config.yaml
model: "rotation predictor"
dataset: "photos of plants and fungi (iNaturalist)"
train_examples: 45211
image_size: 64
crop_scale_min: 0.5
horizontal_flip: true
translate: 0.12
color_jitter: 0.1
arch: "mlp_mixer"
norm: "rmsnorm"
norm_position: "pre"
hidden_act: "gelu"
mlp_ratio: 3
layer_scale_init: 0.1
parallel_block: false
inner_norm: false
moe: "expert_choice"
num_experts: 4
moe_every: 2
expert_mlp_ratio: 1
experts_per_token: 2
shared_expert: false
patch_size: [8, 8]
conv_stem: false
layers: 14
width: 384
residual_init: "scaled_by_depth"
optimizer: "muon"
muon_scale: "spectral"
learning_rate: 0.0083
momentum: 0.95
nesterov: true
orthogonalizer: "polar_express"
adamw_lr_other_params: 0.0021
max_steps: 15600
batch_size: 384
epochs: 132.5
lr_schedule: "wsd_sqrt"
decay_fraction: 0.3
final_lr_fraction: 0
warmup_steps: 780
weight_decay: 0.0
adamw_weight_decay_other_params: 0
Rows from block 5 of a small rotation predictor, named by matrix and row number. Rows with one number within an expert belong to one neuron, the router's apart. Each number is 50 + 12 x the weight over its row's rms, rounded and kept within 0 to 99. All counts start at 0.
Before each expert's rows are labels from the 100 images, of 14848, where the router gives the expert most weight on average: "colour at peak" is the nearest of a few named colours to the mean colour under the peak. Only what is clearly more common there than usual is listed. The data: photos of plants and fungi (iNaturalist). In brackets: how many of the 100.
# router: router (model.blocks.5.mlp.router.weight, 4x384, trained with AdamW), inputs 0-54
# up: expert up (model.blocks.5.mlp.up, 4x384x384), inputs 0-54
# down: expert down (model.blocks.5.mlp.down, 4x384x384, transposed), outputs 0-54

# expert 0
colour at peak: black (25)
router.0:46 30 40 58 49 58 64 64 72 55 57 56 73 40 58 43 39 56 35 29 53 55 57 63 36 46 49 43 35 53 60 50 47 52 39 49 72 36 53 47 56 56 47 50 40 29 66 36 47 53 46 46 32 75 63
up.0:33 29 50 35 53 53 60 28 62 41 43 65 54 43 60 52 49 37 34 56 44 68 52 57 56 20 30 66 56 42 41 49 36 57 47 55 41 54 41 59 45 66 48 60 37 58 29 41 38 21 72 58 58 52 43
down.0:41 53 46 56 38 49 48 43 63 34 36 55 54 60 43 41 61 46 58 50 39 39 44 67 41 45 59 69 38 49 51 49 59 73 54 44 52 51 34 56 25 40 44 47 53 51 61 65 74 70 59 45 35 50 64
up.1:52 52 61 46 49 68 36 36 62 44 37 63 58 29 38 52 33 71 52 67 32 53 59 14 79 46 42 50 75 57 34 44 32 46 49 43 68 53 52 58 63 44 57 56 37 36 52 62 67 47 46 48 38 65 54
down.1:66 74 63 53 56 43 56 39 40 48 80 45 66 62 54 52 69 52 53 46 36 32 54 37 30 56 78 55 35 50 41 57 46 52 34 40 50 50 46 26 36 58 46 79 57 38 69 35 44 76 54 43 40 33 60

# expert 2
colour at peak: black (39)
router.2:58 63 58 36 67 66 49 38 51 55 53 62 55 47 41 51 68 43 46 52 58 47 27 46 38 56 53 58 44 64 44 28 30 54 62 35 58 50 54 49 65 66 43 36 25 46 53 76 44 31 57 74 61 64 47
up.0:54 50 37 64 48 52 58 31 55 63 46 53 30 54 43 29 36 49 62 76 40 49 38 38 59 48 39 46 47 50 25 41 46 42 48 56 57 66 48 51 36 49 61 61 50 57 28 68 65 45 40 50 51 45 59
down.0:32 78 39 44 45 49 58 45 48 37 67 30 76 63 26 37 54 51 57 50 51 51 49 64 26 42 66 48 44 52 67 45 51 58 40 56 53 51 50 51 54 70 35 42 50 43 69 51 52 78 38 61 57 59 27
up.1:67 41 37 41 64 40 58 44 54 33 57 22 65 55 26 55 52 50 48 39 50 66 57 54 37 64 47 55 27 38 60 54 60 50 62 59 30 69 41 59 63 55 56 39 62 44 60 31 47 27 45 43 37 44 59
down.1:53 67 60 51 46 45 48 53 49 42 76 68 36 74 40 52 59 57 55 63 49 59 43 66 55 61 65 49 54 26 39 57 58 49 40 62 72 44 36 49 38 51 59 59 54 39 30 48 42 52 53 39 46 51 59

# expert 1
colour at peak: green (27)
router.1:59 62 52 64 61 38 40 46 36 45 54 34 55 53 47 68 62 42 64 48 40 37 43 45 46 59 44 45 54 74 44 55 52 61 55 50 50 77 29 45 56 49 56 42 70 73 42 35 68 67 60 47 77 22 40
up.0:47 31 40 54 59 71 57 61 34 48 31 45 56 47 40 42 70 57 30 36 43 64 50 28 46 52 32 54 50 43 64 59 25 50 24 66 60 82 48 59 57 79 57 48 36 42 42 67 60 49 34 59 63 60 83
down.0:48 51 54 48 87 57 58 50 62 47 53 50 29 53 43 53 61 63 52 51 59 61 51 42 22 39 77 55 37 78 31 47 50 66 53 59 63 71 46 43 41 47 48 21 34 49 53 42 32 50 66 42 30 42 70
up.1:58 43 40 49 55 48 47 49 57 53 35 45 59 59 59 52 47 49 69 43 47 43 45 51 61 45 57 52 64 60 67 37 64 63 45 46 46 67 31 46 37 32 53 65 50 40 43 55 65 56 48 59 67 61 46
down.1:54 44 52 48 49 40 32 65 60 49 50 53 69 64 59 54 62 60 68 54 40 59 40 45 21 57 33 33 42 36 61 60 29 60 48 48 55 47 48 53 47 57 40 33 85 58 47 36 36 41 60 34 38 68 57

# expert 3
colour at peak: pink (34); white (28)
router.3:35 46 56 44 40 47 35 46 38 60 41 47 32 64 42 34 29 52 58 64 48 39 64 58 75 49 51 59 56 33 48 54 65 32 50 64 29 58 62 50 35 29 54 75 50 49 42 54 45 40 45 40 35 44 53
up.0:55 59 44 40 51 56 50 62 56 34 46 66 68 39 51 45 33 60 47 36 54 37 57 49 71 45 42 69 55 50 54 41 39 51 50 36 37 59 72 56 76 53 29 44 60 64 40 63 67 49 50 56 53 46 28
down.0:48 31 46 56 63 24 40 48 36 47 71 47 66 37 60 53 41 49 44 31 40 97 27 68 38 57 56 38 57 59 42 53 51 61 68 56 54 44 50 50 86 58 47 46 50 42 38 25 49 69 64 37 46 68 47
up.1:38 54 68 40 56 56 50 65 48 41 47 40 62 54 52 75 60 50 63 52 40 40 44 45 53 48 35 47 41 41 44 65 59 51 37 54 44 49 65 64 28 50 47 37 62 51 64 26 64 49 65 42 51 54 43
down.1:47 52 21 53 52 66 45 61 36 46 47 49 26 64 38 48 56 59 46 67 41 19 42 43 44 52 31 68 35 31 56 52 47 75 43 47 56 66 43 55 52 48 41 63 38 57 32 49 44 63 34 53 52 48 74