Rows from block 4, named by matrix and row number. Each number is 128 + 24 x the weight over its row's rms, rounded and kept within 0 to 255. All counts start at 0. After the name is the row's rms in percent of the matrix's.
# fc2: token-mixing MLP down (model.blocks.4.mixer.f.fc2.weight, 64x192), inputs 0-63
fc2.0 093 [191 116 153 128 131  93 125 114 129 138 150 119 161 119 103 119 152  73 111 168 113  94 117 148 123 133 129 141  75 133  98 130 108 138 137 118 152 105 130  91 134 128 114 167 113 114 119 121 106 128  95 127 125  95 187 156 146 139 165 151  90  99 165 160]
fc2.1 103 [123 135 142 136 125  87 117 176 160 129 137 128 115 153 136 151 152 112 137 136 117 143 131 167 129 139 134 170 160 102 124 125  98 180 124 124 148 154 166 117 154 120  98 119 161 132 136 136 174 137  65 106 103 117 138 143  84 169 151  73  86 136 123 123]
fc2.2 104 [134 150 150 133 150  81 140 129 139 147 143 124 150 150 181 127 157 119 129  88 143 133 147 165 118 140 118  73 133 123  89 112 112 167 117 109 129 143 118 114 134 110 135 134 156 121 110 128 122 133 107 121 179 135 136 146 124  84 117 107 132 128 133 119]
fc2.3 103 [122 108 161 113 129 154 119  97 111 179 155 146 128 133 129 122 146  49 137 144 172 137 103 138  68 132 116 141 116 126 134 106 145 133  94  90 109 114 154 130 169 120 134 119 158 114 130 102 143 138 100 170 124 131 173 145  92 126 103 160  99  97 146 119]
fc2.4 106 [180 142 129 127 118 146 129 131 114 197 137 113 178 112 136  95 109  84 116 157 121 136 142 140 134 101 114 128 124 143 188 145 101 122  68 157 154 110 109  89 155 122 133 141 149  92 143  78 141 147 119 113 120 131 150 145 128 146 124 121 126 100 108 146]
fc2.5 107 [137 150 111 129 156 141 117  65 129 175  81 114 139 124 154 159 134 117 131 167 112 140 141 145 138  89 140 121 105 142 113 120  88 158 125 154 120 114 130 154 143 124 119 160 108 172 117 105 153 180 139 130 127  83  91 103 126 157 158 122 153  85 109 110]
fc2.6 096 [142 139 120 127 145 140 122 129 138 101 132 180 122 125 124 156 115  76  75 117 157  93 102 147 117 116 140 150 145  93 109 139 113 119 119 175 174 118 108  88 173 153 140 153 131 120 116  98 154 127  87  94  92  99 128  98 162 120 122 102 116 101  79 142]
fc2.7 091 [103 120 140 125 111 130 115 151 126 146 122 114 128 122 161 135 157 119 113 150 130 147 127 182 133 124 145 140 107 136 101 118 117 106  66 124 129 127 157 102 139 116 139 143 129 143 101 155 102 131  67 144  94 152 139 138 134 143 120 126  83  94 145 129]
fc2.8 096 [134 101 136 124 147 185 118 121 113 182 149 124 112 124 156 162 153 103 157 146 129 117 119 130 125 130 124 130  88 151 126 138 143 138 118 139 154 149 140 161 166 133 126 129 152 146 146  94 120 143 138 153 106 123 144 136 134 150 104 112 155 138 120 165]
fc2.9 103 [150 101 141 127 114  85 158 143 121 140  98 193 142 112 126 180 128 150 143 105 114  95 100 131 135 138 125 167 138 122  83 139 130 138  96 155 156 100 133 116 119  93 130 150 122 128 130 126 132 149 130 146 102 121 145 111 139 107 126 121 129 128 127 118]
fc2.10 102 [169 148 112 141 131 110 128 120 139  92 120 156 140 142 163  93 112  79 117 114 155 109 132 151 158 151 139 130 139  80 124 171 112 155 115 159 130 166 128 157 148  90  96  80 115  64 151 151 135  90  83 113 146 133 142 127 147 154 157  95  78 110 145 136]
fc2.11 097 [ 89 138 116 137 148 163 124 123 157  99 124 136 178  98 144 110  99 110 113 132 132 112 135 205 149 165 131 143 128 105 113 121 154 142 116 156 112 137 128 208 130 143 109 144 125 127 143 143 164 143  29 141 151 128 122 125 134 148 180 130 122 126  97 116]
fc2.12 101 [160 123 150 118 117 122 120  73 111 170  77 157 133 132 127 124 151 137 166 158 113 132 103 130 167 120  98 151 114 118  99 119  93 143  65 104 109 180 118 144 136 121 101 140 161 161 132 139 137 104 111 149  84  87 153 133 130 104 113  82 126 119 132 117]
fc2.13 104 [161 100 115 123 156  90 160 131 145 129 159 132 138  87 141 153 131 107 159 127 130 104 107 165 166 153 106 122 105 119 146 131 133 158 105  70 130 120 164  99 149 142 118 153 118 131 124  93 125 150 133 140 129 131 145 125 196 143 169 136 123 129  91 156]
fc2.14 100 [139 136 126 126 125 150 131 110 105 189 127 189 152 101 112 127  99 120 125 117 110 169 127 119  93 137 138 138 119 163 118 131 122 138  76 167 121 107  96 162 145 129 114 147 114 156 157 156 111 164 149 115 102 131 164 109 132 145 107 130  78 156 146 145]
fc2.15 094 [148 153 154 122 127 158 137 111 119 118 141 171 118 124  70 121 112 114 101 132 115 139 132 100  57  99 129 148 102  97 151 111 114 155 125 133 149 134 161 138 174 131 107 129 119 101 151  83 157 150 150 160 127 104 143 148 147 110 124 107  95 117 123 166]
fc2.16 106 [148 152 151 122 153 128 110  87 139  72 185 131 152 113 123 115  87  88 132 108 146 136 142 138 175 115 131 115 139 122 131 134 102 151 117 184 136 110 155 151 111 131 125 165 119 149 140 100 118 139 115 132 135 142 137 133 189 166 146 113  85  94 125 126]
fc2.17 092 [103 134 104 125 153 130 133 145 129 146 163 141 150 149 158 130 141 128 133 137 135 121 121 154 126 117 114 135 137  95 136 150 123 178 126 179 120 179 131 139 170 117 109 117 119 154 152  85 114 111 141 173 117 171 132 110 194 127 150 123 134  82  94 121]
fc2.18 106 [142  90 171 122 158 117 121 105 112 157 130  97 146 167 161 190 182 125 174 161 138 121  86 147 141 147 111 127 166 159 118 139 106 157 112 152 139 178 151 110 131 135 135 134 144 143 142 108 164 126 106 119  80  99 149  95 174 151  80  83 107 117 113 107]
fc2.19 095 [149 143 110 127 146  84 134 135 103 122 135 154 171 123 134 150 134 116 158 114 125 125 123 143  88 181 139 125 131 135 120 126 148 139  97 147 140 127 152 167 151 123 111 182 114  99 121 104 117 105 102 130 121 103 131  98 154 131  91  85  82 143 138 162]
fc2.20 104 [137 172 122 118 146 207 124 177 124 165  92 136 101 134 114 136 147 107 131 165 114 105 117  92 158 115 142 140 167 144 118  90 131 128 119 155 105 133 155 147 150 111 110 122  97 108 146 125 166 150 126 143 105 157 143 128 146 151 140 102  96 126 164 126]
fc2.21 101 [122 124 126 132 167 141 116 116 142 102  95 120 173 172 101 106 127 150 105 142 123 118 113 157 117 156 109 130 174 128  96 159 127 121  93 150 148 157 142 144 133 118 117 170 142 170 135 114 148  91 149 158 122 139 193 113 117 146  97  74 110 129 136 116]
fc2.22 097 [141 135 119 121 161 100 151 129 135 149 156  96 177 158 115 149 129  96 108 190 127  89 150 134 168 109 130 122 108 113 124 112 140 165  49 156 125 151 126  97 124 116 136 111 141 120 122 115 146 129 103 123 175 141 200 123 152 147 155 134 106  90  85 119]
fc2.23 102 [155 104 161 118 127  99 126 124 123 132 176 146 144 162 139 146 109  98 131 145 144 125 145 152 120 161 147  97 118 111 102 104 123 135 112 137 172 125 145 154 126 149 129 151 182 111 119  77 144 139  60 102 171 113 136 109 122 152 104  91 110 127 155 118]
fc2.24 105 [167 153 157 124  62 167 109 133 122 160 130 160  45 138 183 167 137  83  94 134 121 138 111 120 116 117 121 149 107 107 102 119 128  72 132 101 136 160 162 123 170 109 100 163 128 132 120  97 135 146 100 105 137 144 120 122 153 105 128 124 111  91 107 170]
fc2.25 111 [121  97 122 139 146 153 149 131 151 126 128 141 116 130 158 163 194 127 130 142 159 114 106 138 105 128 130 130  85 119 136 145 111 159 106 118 111 107 136 110 139 122 137 150 145  97 158 129 120 122 165 130 142  72 138 137  95 111 149 122  96 119 143 125]
fc2.26 096 [112 135 161 114 132 117 136 150 130 161 102 140 165 111 147 173 163 102 126 125 129 134 138 149 117 127 139 157 139 136 113 104 134 164  94 159 141 197 102 135 126 130  85 144  90 116 111 100  99 130 122 175 114 167 173 142 135 148 122 114 114  77 111 179]
fc2.27 098 [174 164 126 122 127 160 141 137 142 102 130 104 129 141 112 159 122  88 133 151 144 109 124 119 138 112 124 179 153 152 110 124 139 150 117 125 149 195 146 139 129 120  79 119 149 152 147 153 114 139 144 109 123 155 110 181 123 124 116 109 113  93 106 117]
fc2.28 104 [ 95 129 120 124 119 172 115 133 118 142 122 139 117 155 160 192 157 126 104 154 114 153 136 161 129 132 152 148 140 124 127  96 107 105  63 195 169 153 122 135 127 128 115 148 112 132 148 126 129 171  88 108 118 105 133 113 111 117 177 110  88 122 157 113]
fc2.29 097 [138 153 110 142 124  95 134 116 125 138  85 115 127 143 135  87 103 108 148 112 119 119 145 131  65 155 128 152 126  95 129 156 112 123 137 170 120 163 160  94 135 128 116 137 142 118 122 109 191 112  90  98 102 145 141 116 119 151 148 110 114 139 140 122]
fc2.30 105 [135 149 156 126 138 161 156 180 124 182 128 112 133 137 137 125 129 102 159 101 116 139 106 164 106 148 142 142  90 147 130 114 127 182 115  94 156 137 105 136 151 139 124 141 135 135 126  97 161 127  82 109 116 124 150 138 218 139 125 161 111 100 143 141]
fc2.31 095 [109 154 144 122 125  76 136  86 144 144 106 153 130 153 136 115 185  93 151 182 160 142  95 135 136 120 126 122 152 108 117 100 102 154 106 106 142 153 134 124 133 111  86 154 154 112 107  71  94 111 110 113 121 142 110 161 122 128 155 158 130 146 106 143]
fc2.32 102 [142 135 145 128 153 131 116 104 132 101 113 161 160 154 151 121 109  99  83  95 115 113 128 120 174 134 102 127 144 150 140 108 123 151  62 158 139 137 120 121 157 111 121 107 164 148 117  80 151  95 122 121 133  97 138 111 160 141 131 120 118 146 132 154]
fc2.33 107 [142 148 168 128 134 103 123 132 143 114 162  92 145 147 137 101 144  64 122 100 130 152  94 124 162 141 114 128 121 169 146  89 127 137 143 119 141 130 161  89 165 126 141 180 143 123  98 125 150 151 137 138 133 140 157 112 140 164 145 172 108 113 141 126]
fc2.34 092 [117 137 141 126 153 145 142  90 136 129 130 127 160  69 178 110 117 101 149 128 146 118 117 132 143 159 111  97 173 107 162 102 107 132  99 127 138 131 153 110 128 122 113 136 112 117 132 152 140 140  93 162 124 128 149 131 191  92 140 120 140  67 132 132]
fc2.35 092 [171 119 124 135 157 146 132 130 138 122 134 167 149 132 142 110 107 122  74 157 115 153 129 161 144 115 144 123 161 142  97 126 163 109 117 101 136 136 120  86 157 137 146 130 150 109 161  76 119  94  77 118 106 148 160 136 169 147 156 128  71  59 118 139]
fc2.36 103 [143 166 122 113 140 131 118 146 107 164  99 112 158 139 115 114 119 121 144 125 111 138 143 138 125 103 135 100 120 120 125  93 144 171 123 168 147 120 129 121 135 114 151 133 140  83 162 134 145 140  96  86  87 100 119 118 154 144 156  89 141 135 121 199]
fc2.37 110 [152 150 136 124 139  97 127 139 136 135 144 163 175 122 163 124 166 117 128 150 137 160 135 147 156 148 120 117 143 159 136 130 123 110  60  90 136 155 113 162 132 133 154 135 130 160 119 121  95 108 105 110 157  99 142 157 124 149 132 121 103  87 141 156]
fc2.38 101 [ 76 128 147 122 153 146 110 104 103 115 116 144 104 138 155 134 116 101 137 143  90 130 152 150 125 131 113 126  96 207 142 131 120 135 106 135 187 120 137 134 163 136 146 132 148 128 129  88 138  92  79 110 104 136 121  73 120 102 110 162  81 132 125 136]
fc2.39 089 [176 125 120 133 145 125 122  87 130 162 161 169 142 125 174 127 124  85 151 141 166 129 146 107 128 111 138 125 116 117  70 162 149 132  97 169  94 121 134 126 141 119  86 100 134 109 127 116 181 162  86 141 138 107 166 134 135 123 174  73 111 104 112 138]
fc2.40 095 [120  76 117 123 105 110 138 109 127 155 140 109 120  96 184 150 113 123 153 109 140 165 107 136  89 127 127 140  96 134  97 154  96 135 108 147 101 163 172 128 135 134  99 159 117 107 117 117 162  96 118 168 125 130 131 134 151 115 138 107 121 106 145 128]
fc2.41 102 [120 147 126 117 138  98 127 133 124  94 154 138 150 138 180 141 184 143 131 126 168 128 118 157 135 103 125 143 107 147 142 151 116 131 117 164 141 185 125 139 156 134 120  87 128 131 128 126 133 153 115 103 104 130 107 127 105 121 162 117 131 142 132 166]
fc2.42 096 [152 122 155 124 124 129 139 117 113 155 169 172 130 109 145 105 154  74 122 115 146 155 142 150 121 125 128  95 100 148 162 109 134 135 153 131 121 139 111 201 141 142 123 133 160 149 108 100 129  90 122 123 137  97 111 154 173 129 135 156 156  63 132 131]
fc2.43 097 [175 132 152 137 100 146 122 153 165 152 164 141 143 128 141 144 161 123 146 145 162 148 132 170 104 132 137 182 132  83 138 137 148 147 144 106  92  71 122 146 146 146 124 172 173 110  92 120 136 114 109 123 153 127 123 105 109 167 119 111 112 121  92 122]
fc2.44 108 [134 140 163 128 110 178 128 124 114 121  90 135 157 112 171  94 137 137 132 141  85 147 172 126 130 120 144 145 126 178 109  94 144 114  87 158 140 124 130  80 154 133 142 134 102  96 126 110 163 112 113 149 144 122 105 123 127  94 165 141  79  96 116 133]
fc2.45 100 [172 116 123 131 143  85 146 114 113 167 135 123 137  95 119  92 134  67 128 145 127 130 129 157  94 112 122 153 112 169 126 129 102 143 109 162 120 101 113 145 158 114 103 148 121 145 128  82 132 161 110 120 141 132 155 106  97 130 114 121 114 118 134 104]
fc2.46 093 [112 166 139 129 174 165 128 112 148 168 144  96 157 106 126 137 122 104 128 149 116 152 137 167 135 123 151  99 141 137 100 149 141 156  92 117 152 112 161 100 179 133 144 126 115 145 141 125 104 153 102 122 141 120 160 180 121 118 147 141  84 118 143 147]
fc2.47 094 [164 124  96 115 118 119 140 100 125 120 153 124 170 136 187  81 129  84 107 142 135 127  94 119 152 117 133 136  96 156 125 114 111 165 118 147 117 142 170 111 128 135 125 157 104 164 104 133 155 121 114 126 123 126 130 121 158 126 147 114 117 112 140 162]
fc2.48 096 [171 127 136 141 121  94 149 109 142 136 144 176 124 167 163 141 142  88 118 128 137 105 132 142 138 110 119 127 102 189 132 122 143 109 111 149 148 135 128  79 179 104 133 189  98  96 135 139 187 140 105 117 155 105 144 132 122 168 121 102 121  91 143 160]
fc2.49 098 [106 136 162 124 112 112 132 121 143 150 177 117 121 140 178 113 116  90 128 134 125 133 142 179 138  93 131 144 115 121  90 134 146 135 132 151 139  99 149  66 152 154 129 146 116 156 144 108 147 145 103 123 144 142 117 103 116 133 133 121 131  78 151 106]
fc2.50 099 [157 168 158 134 149 112 119 116 140 142 127 124 220 145 121 182 179  88 142 129 178 144 111 156 123 106 142 151 112 211 121 151 160 138 122 123 111 142 133 115 137 126 143 153 158 159 118 151 181 113  79 112 114 146 134 142 109 121 157 117 134 122 109 124]
fc2.51 100 [179 117 163 129 157 151 141  91 134  99 140 125 123 153 163 132 151  96 140 130 146 135 133 129 117 113 114 109 105 141 111 125 134 163 114 176 143 110 159 143 136 132 148 156 151 115 122  87 119 134 109 135 139 121 129 141 115 130 155  68 141 124  92 138]
fc2.52 106 [ 87 101  94 140 140  95 134 161 122  99 151 156 104 162 140 123 105 120 145 107 139 141 125 139 122  75 120 143 159 122 110 179 112 138  73 181 163 138 156 110 131 150 107 136 138 123 107  68 163 121 116 133 134 132 160 132 173 147 112 128 143 121 152 129]
fc2.53 104 [171 143 110 135 170 168 127  78 128 182 124 151 142 136 143 135 115 128 128 138 111 110 117 161 168 125 134 147 105 139 122 126 126 114 137 105 101 110 160 121 159 138 131 123 129  90 106  97 181 155  79 107 151 109 122 166 185 167  99 121  76 107 131 146]
fc2.54 109 [140  83 126 130 130 133 154 102 149 114 133  92 126 177 162 143 114  82 106 102 119 142  98 160 121 108 109 122 122 163 131 130 105 151 137 151 158 114 148  97 160 112 112 172 161 160 127  79 132 139 104  99  75 123 132 138 108 121 143  70 141 132 126 136]
fc2.55 101 [114 126 156 134 167 140 138 113 130 167 111 186 115 162 111 139 142 137 120 161 153 125 141 151 151 114 154 136  87 115 133 129 139 155 121 121 133 127  93 143 104 115  82 155 113 140 117 123 133 115 149 119  84 150 147 149 150  83 123 171  52 118 138 117]
fc2.56 097 [124 148 117 118 217 110 125  77 134 127  98 107 175 159  99 140  91 100 111 135 115 150 111 143 181 153 138 128 141 125 105 132 147 125 110 110 127 151 122  94 130 111 166 140 138 143 124 142 154 159  96  90 174 125 141 115 121 144 127 135 128 120 107 133]
fc2.57 101 [169 173 139 123 119 146 108 112 139 147 109 178 141  92 136 109 170  79 151 181 109 148 142 137  88  78 134 125 157 114 111 139 115 147  93 109 141 101 159 152 125 138 134 152  92 132 104  81 159 121  78 142 102 130 152 117 170 124 117  83 131  81 113 125]
fc2.58 099 [152 104 131 113 112 129 141 103 115 151 162 131 150 157 132  82 126  81 143 108 127 132 129 128 131 168 124 157 127 115 167 102  84 143 136 127  98 106 129 223 110 117 114 144 139 149 122 137 154 111  90 118 141 119 118 113 116 115 143  91 115 139 108 119]
fc2.59 097 [104 157 170 128 116 118 119 136 156 127 138  93 127 125 113 146 155  90 117 112 129 148 137 131  98 117 142 138  95 129  89 106 129 131 138 166 102 121 139  96 188 111 117 132 143 158 126 143 136 101  84 144 112 148 151 114 170 130 107 111 107  74 116 154]
fc2.60 101 [151  98 127 129 163 122 107 133 135 133 163 193 144 111 150 117 128  92 108 138 125 113 129 141 148 141 113 107 110 159 156 106  95  91 110 151 164 166 144 109 149 134 138 149 148 151 124 127 147 147 111 145 120 118 140 139 134 103 116 127  89 128 142 129]
fc2.61 095 [105 141 172 126 138 135 156 130 117 159 147 121 164  92 165 140 125  77 120 190 155 133 117 149  98 125 121 131 128 155 102 134 139 141 137 120 168 135 151 135 142 126 162 106 164 169 137 140 114 123 121 122 138 147 142 187 155 134 157 125 152  76 174 110]
fc2.62 094 [151 163 109 127 144  96  97 129 143 147 137 195 109 118 126 118 153 116 113 151 132 134 133 127 131 121 139 149 146  87 126  97 108 152 112 110 120 109 100 154 164 169 127 159 113 160 121 111  97 140 134 116 130 121 145 101 132 147 162 118 124 115 113 177]
fc2.63 100 [172 106 127 123 118 131 125 147 104 162 105 145 168 128 186 103 128 148 111 104  80 140 140 142 134 145 123 145 132 146 139 157 120 111 120 141 137 111 171 102 166 119 136 154  88  94 112  69 172 148 109 155  98 121 140 110 147 173 131  96 138  85 145 114]